A small self-supervised image encoder, trained from scratch.
Training: adamw at rate 0.0022, 12400 steps, batches of 256.
Data: trained on photos of plants, animals and fungi (iNaturalist), 20.4 epochs.
Rows from block 3 of a small self-supervised image encoder, named by matrix and row number. Rows with one number belong to one neuron. Each number is 128 + 32 x the weight over its row's rms, rounded and kept within 0 to 255. All counts start at 0. After the name is the row's rms in percent of the matrix's.
After each neuron's rows are labels from the 100 images, of 14848, where the neuron reaches its highest value: "strongest on" is what is common among them; "colour at peak" is the nearest of a few named colours to the mean colour under the peak. Only what is clearly more common there than usual is listed. The data: photos of plants, animals and fungi (iNaturalist). In brackets: how many of the 100.
# fc1: MLP up (model.blocks.3.mlp.fc1.weight, 256x64), inputs 0-63
# fc2: MLP down (model.blocks.3.mlp.fc2.weight, 64x256, transposed), outputs 0-63

fc1.140 113 [113 136 137 139 132 144 173 103 146 178 150 158  96 162  96 120 135 143 118  87  76 146  82 114 158 126 161 190 139 153 107 137  89  94 118 109 150 155 192  70  88 167  67 150 167 170 141  83 108  34 115  95 145 117 143 140 103 143  81 100 117 135 123 138]
fc2.140 130 [171 106 110  86 146 113  61 138 114 153 110 142 143 125 122 166 133 120 141  99 148 149  41 194 108 168 162 187 118 135  81 117 109 123  39 115 138 158  99  65 172 100 127 123 160 137 156 172 164 140 131 158 116  95 150 149 113 113 152 108  91 161 149 136]
strongest on: order Lepidoptera (33)
colour at peak: black (69)

fc1.246 076 [147 125 150  87 167 134  97  78 108 132 144 139 166 132  72 135 147 167 162  75 127 146 152 163 116 113 117 105 141 119  93 110 108 184 132 147 161 187 101 139 174 134  89 124 128 239 151 158 102 135 161 116 160 108 161 165 136 146  68 116 132  93 165 175]
fc2.246 096 [149  94 152  62  93  95 148 141 117 181 124 128 155 116 134 204 101 142 106  83 151 153  63 139  51 150 151 145 126  99 132  64 169 142 102 146 103 174 123  95 143 144 111 145 157 150 163 133 122 160 138 115 116  94 142 153  70 109 129  76 150 182 165 148]
strongest on: class Aves (86)
colour at peak: brown (64)

fc1.148 110 [ 47 128 116 145  87 115 210 117 135 170 146 121  99  70 123 155 136 145  47 166  96 117 170  64 122 102 131 125 147 175 143 118 172  92 145 107 163 115 144 138  84 107  86 157 108 164 127  89  90 124 130 118 172 108 144  98  90 158 105 124 160 114 109 130]
fc2.148 111 [154  87 148 102 133 166  69  92  95 155 150 190 185 147  69 141 127 108 160 101 115 119  92 183 140 142 145 172 154 150  88 135  92 131  71  82 155 159 124 104 134 157 101 111 151 162 169 139 141 130 151 102 150 140 144 201 114  79 110 120  60 109 144 126]
strongest on: order Lepidoptera (31)
colour at peak: black (32)

fc1.195 015 [141 117 114 125 124  92 134 108 157  73 139  98 115 112 116 137 145 133 116  96 111 107 228 127  73 106 134 118 110 138  61  91  87 116 144 138 121 143 118  82 137 137 214  95  88 129 104 108 100 114 130 151 164  99  69 194 147  84 159 168 116 108 163  90]
fc2.195 011 [147 108  92 141 107 164 136  70 105 110 118  94 100 100 146  97 182 125 117 142 125 176 104 111 101 125 198 132 158  95 188 139 138 143 141 155 140 143 149 151 130 160  77  71 114 112 150 143 170 109 181  76  83 128 142  49  97 165 164 107  62 125 135 119]
strongest on: order Passeriformes (61)
colour at peak: grey (89)

fc1.78 095 [ 87 125 122 124 147 125 199 119 139 205 162 160  63 116 143 141 146 107 117 123  92 152 170  80 135 127 171 131 151  78 189 186  78  86 130 107  93  91 123  81  87 155 131 116 113 137 143  69  79 101  99 140 112 109 138 107 132 123 126 109 132  95  69 136]
fc2.78 105 [147 145 164 103 178 142 120 125  71 154 150  72  82 127 122 118  87 104 164 114  82 146 116 162 110 122  79 115 146  83 145 131  73 198 115 147 132 167  88  92 149 156 136  97 159 131 117 221 115 132 125  80 110 160 149 176 138 143 121 160  68 113 118 151]
strongest on: order Passeriformes (54)
colour at peak: brown (84)

fc1.248 106 [113 172  88 132  97 146 148 197 130  78 119 138  97 135 208  98 144 113 174 155 147 121 148 128 162  98 103  70 167  97 104 185 182 146 107 144 112 100 116 140  61  82 133  88  84 125  68 161 163 125 124 137 101 119 130 121 188 137 110 117 134  97 145 118]
fc2.248 109 [155 117 130  98  94  82 126 123 112 148  87 185 201 122 118 173 120 119  54  94 164 117  61 152  96 134 167 122 120 122 106  51 155 129 127 109 117 129  94  99 144 132 111 148 136 104 153 114 167 215 142 145 138 115 121 127 109  53 112 148 144 150 173 119]
strongest on: order Passeriformes (50)
colour at peak: white (52); pink (35)

fc1.55 077 [130  97 134 163 108 145  77 107 105 138 175 157 157 109  74 112  82 135 163  90 111 138 126 168 103 120 115 117 194 126  85 164 101 123 124 138 166 212  95 119 127 131  84 138 199 209 147 121 125 125 155 161 118  91 174 132  82 151  96 111 139  91 140 158]
fc2.55 070 [143  88 147 141 137 124 146 145 140 129 120 192 184 147 151 167 120 120 158  92  79 132 108 158  65 133 152 122  93 109  93 106 140  91  85 131  74 180  95 104 185 175 100 172 186 109 125  95 161 155 147  50 108 116 122 145 104  93 171  98 154 122 123 150]
strongest on: class Aves (86)
colour at peak: brown (62)

fc1.110 090 [138 160 191 118 116  97 187 141 137 115  94 139 141 124 130 133 104 143 129  99 165 142 120 184 119 102 118 132 203  92 119  73 175 167 123 158 116 200  91 109 181 114 125 118 159 190 130 147 137 144 166 142 121  81 136 163 118 148  81 102 180 135 181 175]
fc2.110 109 [107 119 146 157 116 110 186 146 155 126 126  90 119 106 161 137 154 140 131 152 143 124 184  71 116 170  93  33 197  84 172 101 178 128 150 174 127 106 135 134  81 143 123 123 149 103 121 112 105 195 157  91 137 111 147 109 153  98 153  62 149 103 102 144]
strongest on: class Aves (87)
colour at peak: grey (81)