python train.py --horizontal_flip=true --norm_position="pre" --activation="gelu" --bias="all" --widths=[64, 128, 256] --projector_out=128 --projector_hidden_layers=2 --lr=0.0022 --batch_size=256 --warmup_steps=1240
Rows from block 3 of a small self-supervised image encoder, named by matrix and row number. Rows with one number belong to one neuron. Each number is 128 + 24 x the weight over its row's rms, rounded and kept within 0 to 255. All counts start at 0. After the name is the row's rms in percent of the matrix's.
Before each neuron's rows are labels from the 100 images, of 14848, where the neuron reaches its highest value: "responds to" is what is common among them; "patch colour" is the nearest of a few named colours to the mean colour under the peak. Only what is clearly more common there than usual is listed. The data: photos of plants, animals and fungi (iNaturalist).
# fc1: MLP up (model.blocks.3.mlp.fc1.weight, 256x64), inputs 0-63
# fc2: MLP down (model.blocks.3.mlp.fc2.weight, 64x256, transposed), outputs 0-63

responds to: phylum Chordata; class Aves
patch colour: brown
fc1.54 054 [148 133 151 141 117 156 150 134 111 131 177 138 111 146 108 107 118 149  68 114  97 164 103 111 143 103  91 115 140 150  83 157 129 136 113 138 120 159 126 147 128 128 127 123 159 189 104 106 126  97 125 140 136 106 144  98 110 144 110  85  77 103 108 139]
fc2.54 039 [159  86 148  94 105 127  84 136  95 132 117 146 166 137 137 137  96 119 181 112 168 128 124 143 107 115 113 137 147 136 111 136 110 109  98 134 119 168 126  89 156 177 140 147 146 147 128 108 121  95 127 128 120 114 147 177  93 136 156  84 162 137 128 132]

responds to: order Coleoptera
patch colour: brown
fc1.162 123 [101  84 179 146 118 125 115 130 102 139 125  80 121 104 141 131  82 144  70 152  94 132 187 113 119 118 118  99 107 164 158  85 158 121 136  95 116 143 122 174 159 130 111 126 115 125 124 132 102 162 138 107 157 119 130 132 108 124 108 123 124 121 129 135]
fc2.162 090 [157 139  76 105 126 110 114  81 152 141 118 156 168 140  84 171 143 133 122  94 152 115  64 149 112 154 166 158 141 122 111 120 145 106 141 113 152 118  97  91 122 131 105 148 166 107 122 127 137 151 159 111 147 127 128 131 157 103 147 117 108 104 135 131]

responds to: class Aves
patch colour: grey
fc1.98 101 [105 121  97 185 117 176 116 128 121 126 124 139  88 115 130 138 126 121 139 128 100 131 124 143 122 134 104 123 137 130 112 141 133  76 107 109 132 170  81 146 119 102  90 102 170 129 120 159 131 141 195  88 167 106 136 113 142 154 133 125 121 115  85 127]
fc2.98 090 [171 133 120 155 105 131 165 147 147 110 101 175 132 122 128 149 142 128 122  99 115 138 149 142  76 105 127 111  91 129 113  77 121 104 149  99  59 120 103 154 141 136 115 146 148 123 111  94 132 139 137 138 106 120 105 140 119 162 153 110 177 103 140 148]

responds to: class Insecta; phylum Arthropoda
patch colour: yellow; orange
fc1.61 117 [119  92 158 104 130  94 134 138 132 146 142  78 101  97 144 186 110 124 137 118 148 141 109  99  81 190 113 130 136 101 164 112 130 107 120 118  76 116 106 110 152 110 136 116 125 116 115 164 144 169 100 135 111 122 124 114  88  97 151 128 126 140 121 125]
fc2.61 094 [153 128 119 118 166 138  88 115 108 107 153 143 135 144 107  79 113 156 168 133 103 104 151 113 149  95 105 115 130 146 102 166  96 132 167 147 161 162 153 161 144 142 111 130 125 128 140 126 140  58 106 114 106 154 117 137 173 154 124 135 125 126 124  97]

responds to: class Aves
patch colour: brown
fc1.73 077 [169 165 128 154 132 148 161  97  92 104 179 130 116 135 113 102 143 132 116 105 111 150 127 129 130 118 133 144 123 140 106 173 102 147 115 125 156 162 130 163 103 112 115 160 136 182  89  99 132 125 116 120 100 113 149 100 146 125  91 100 100  88  95 140]
fc2.73 083 [116 113 151 138 123 122  99 148  77 125 119 119 131 153 128 144 106  99 156 117 162 154 112 175 104 139 104 110 143 109 110 135 113 141  85 137 125 168  88  98 175 138 147 133 161 149 130 148 138  99 153 121 129  86 153 171  99 149 112  81 145 149 115 144]

responds to: order Accipitriformes
patch colour: black
fc1.226 064 [149 134 155  89 156 122 142 108 132 109 139 157 133 140 122 113 125 173 135  99 124 155 125 126 106 104 140  93 107 113 106 141 107 171 141 159 116 127 135 176 141 131 111 157 110 225 100 127 127 137 123 133 112 134 133 144 153 114 107 111 156  95 131 171]
fc2.226 071 [125  79 133 109  92 131 133 117 113 184 163  85 105 111 118 171 129 147 132 109 163 150 110 136  85 120 113 114 142 122 129 124 144 142 123 101 135 153 106 113 104 119 121 121 112 188 161 139 103 145 144 139 137 104 146 138  76 129  97  88 133 126 104 166]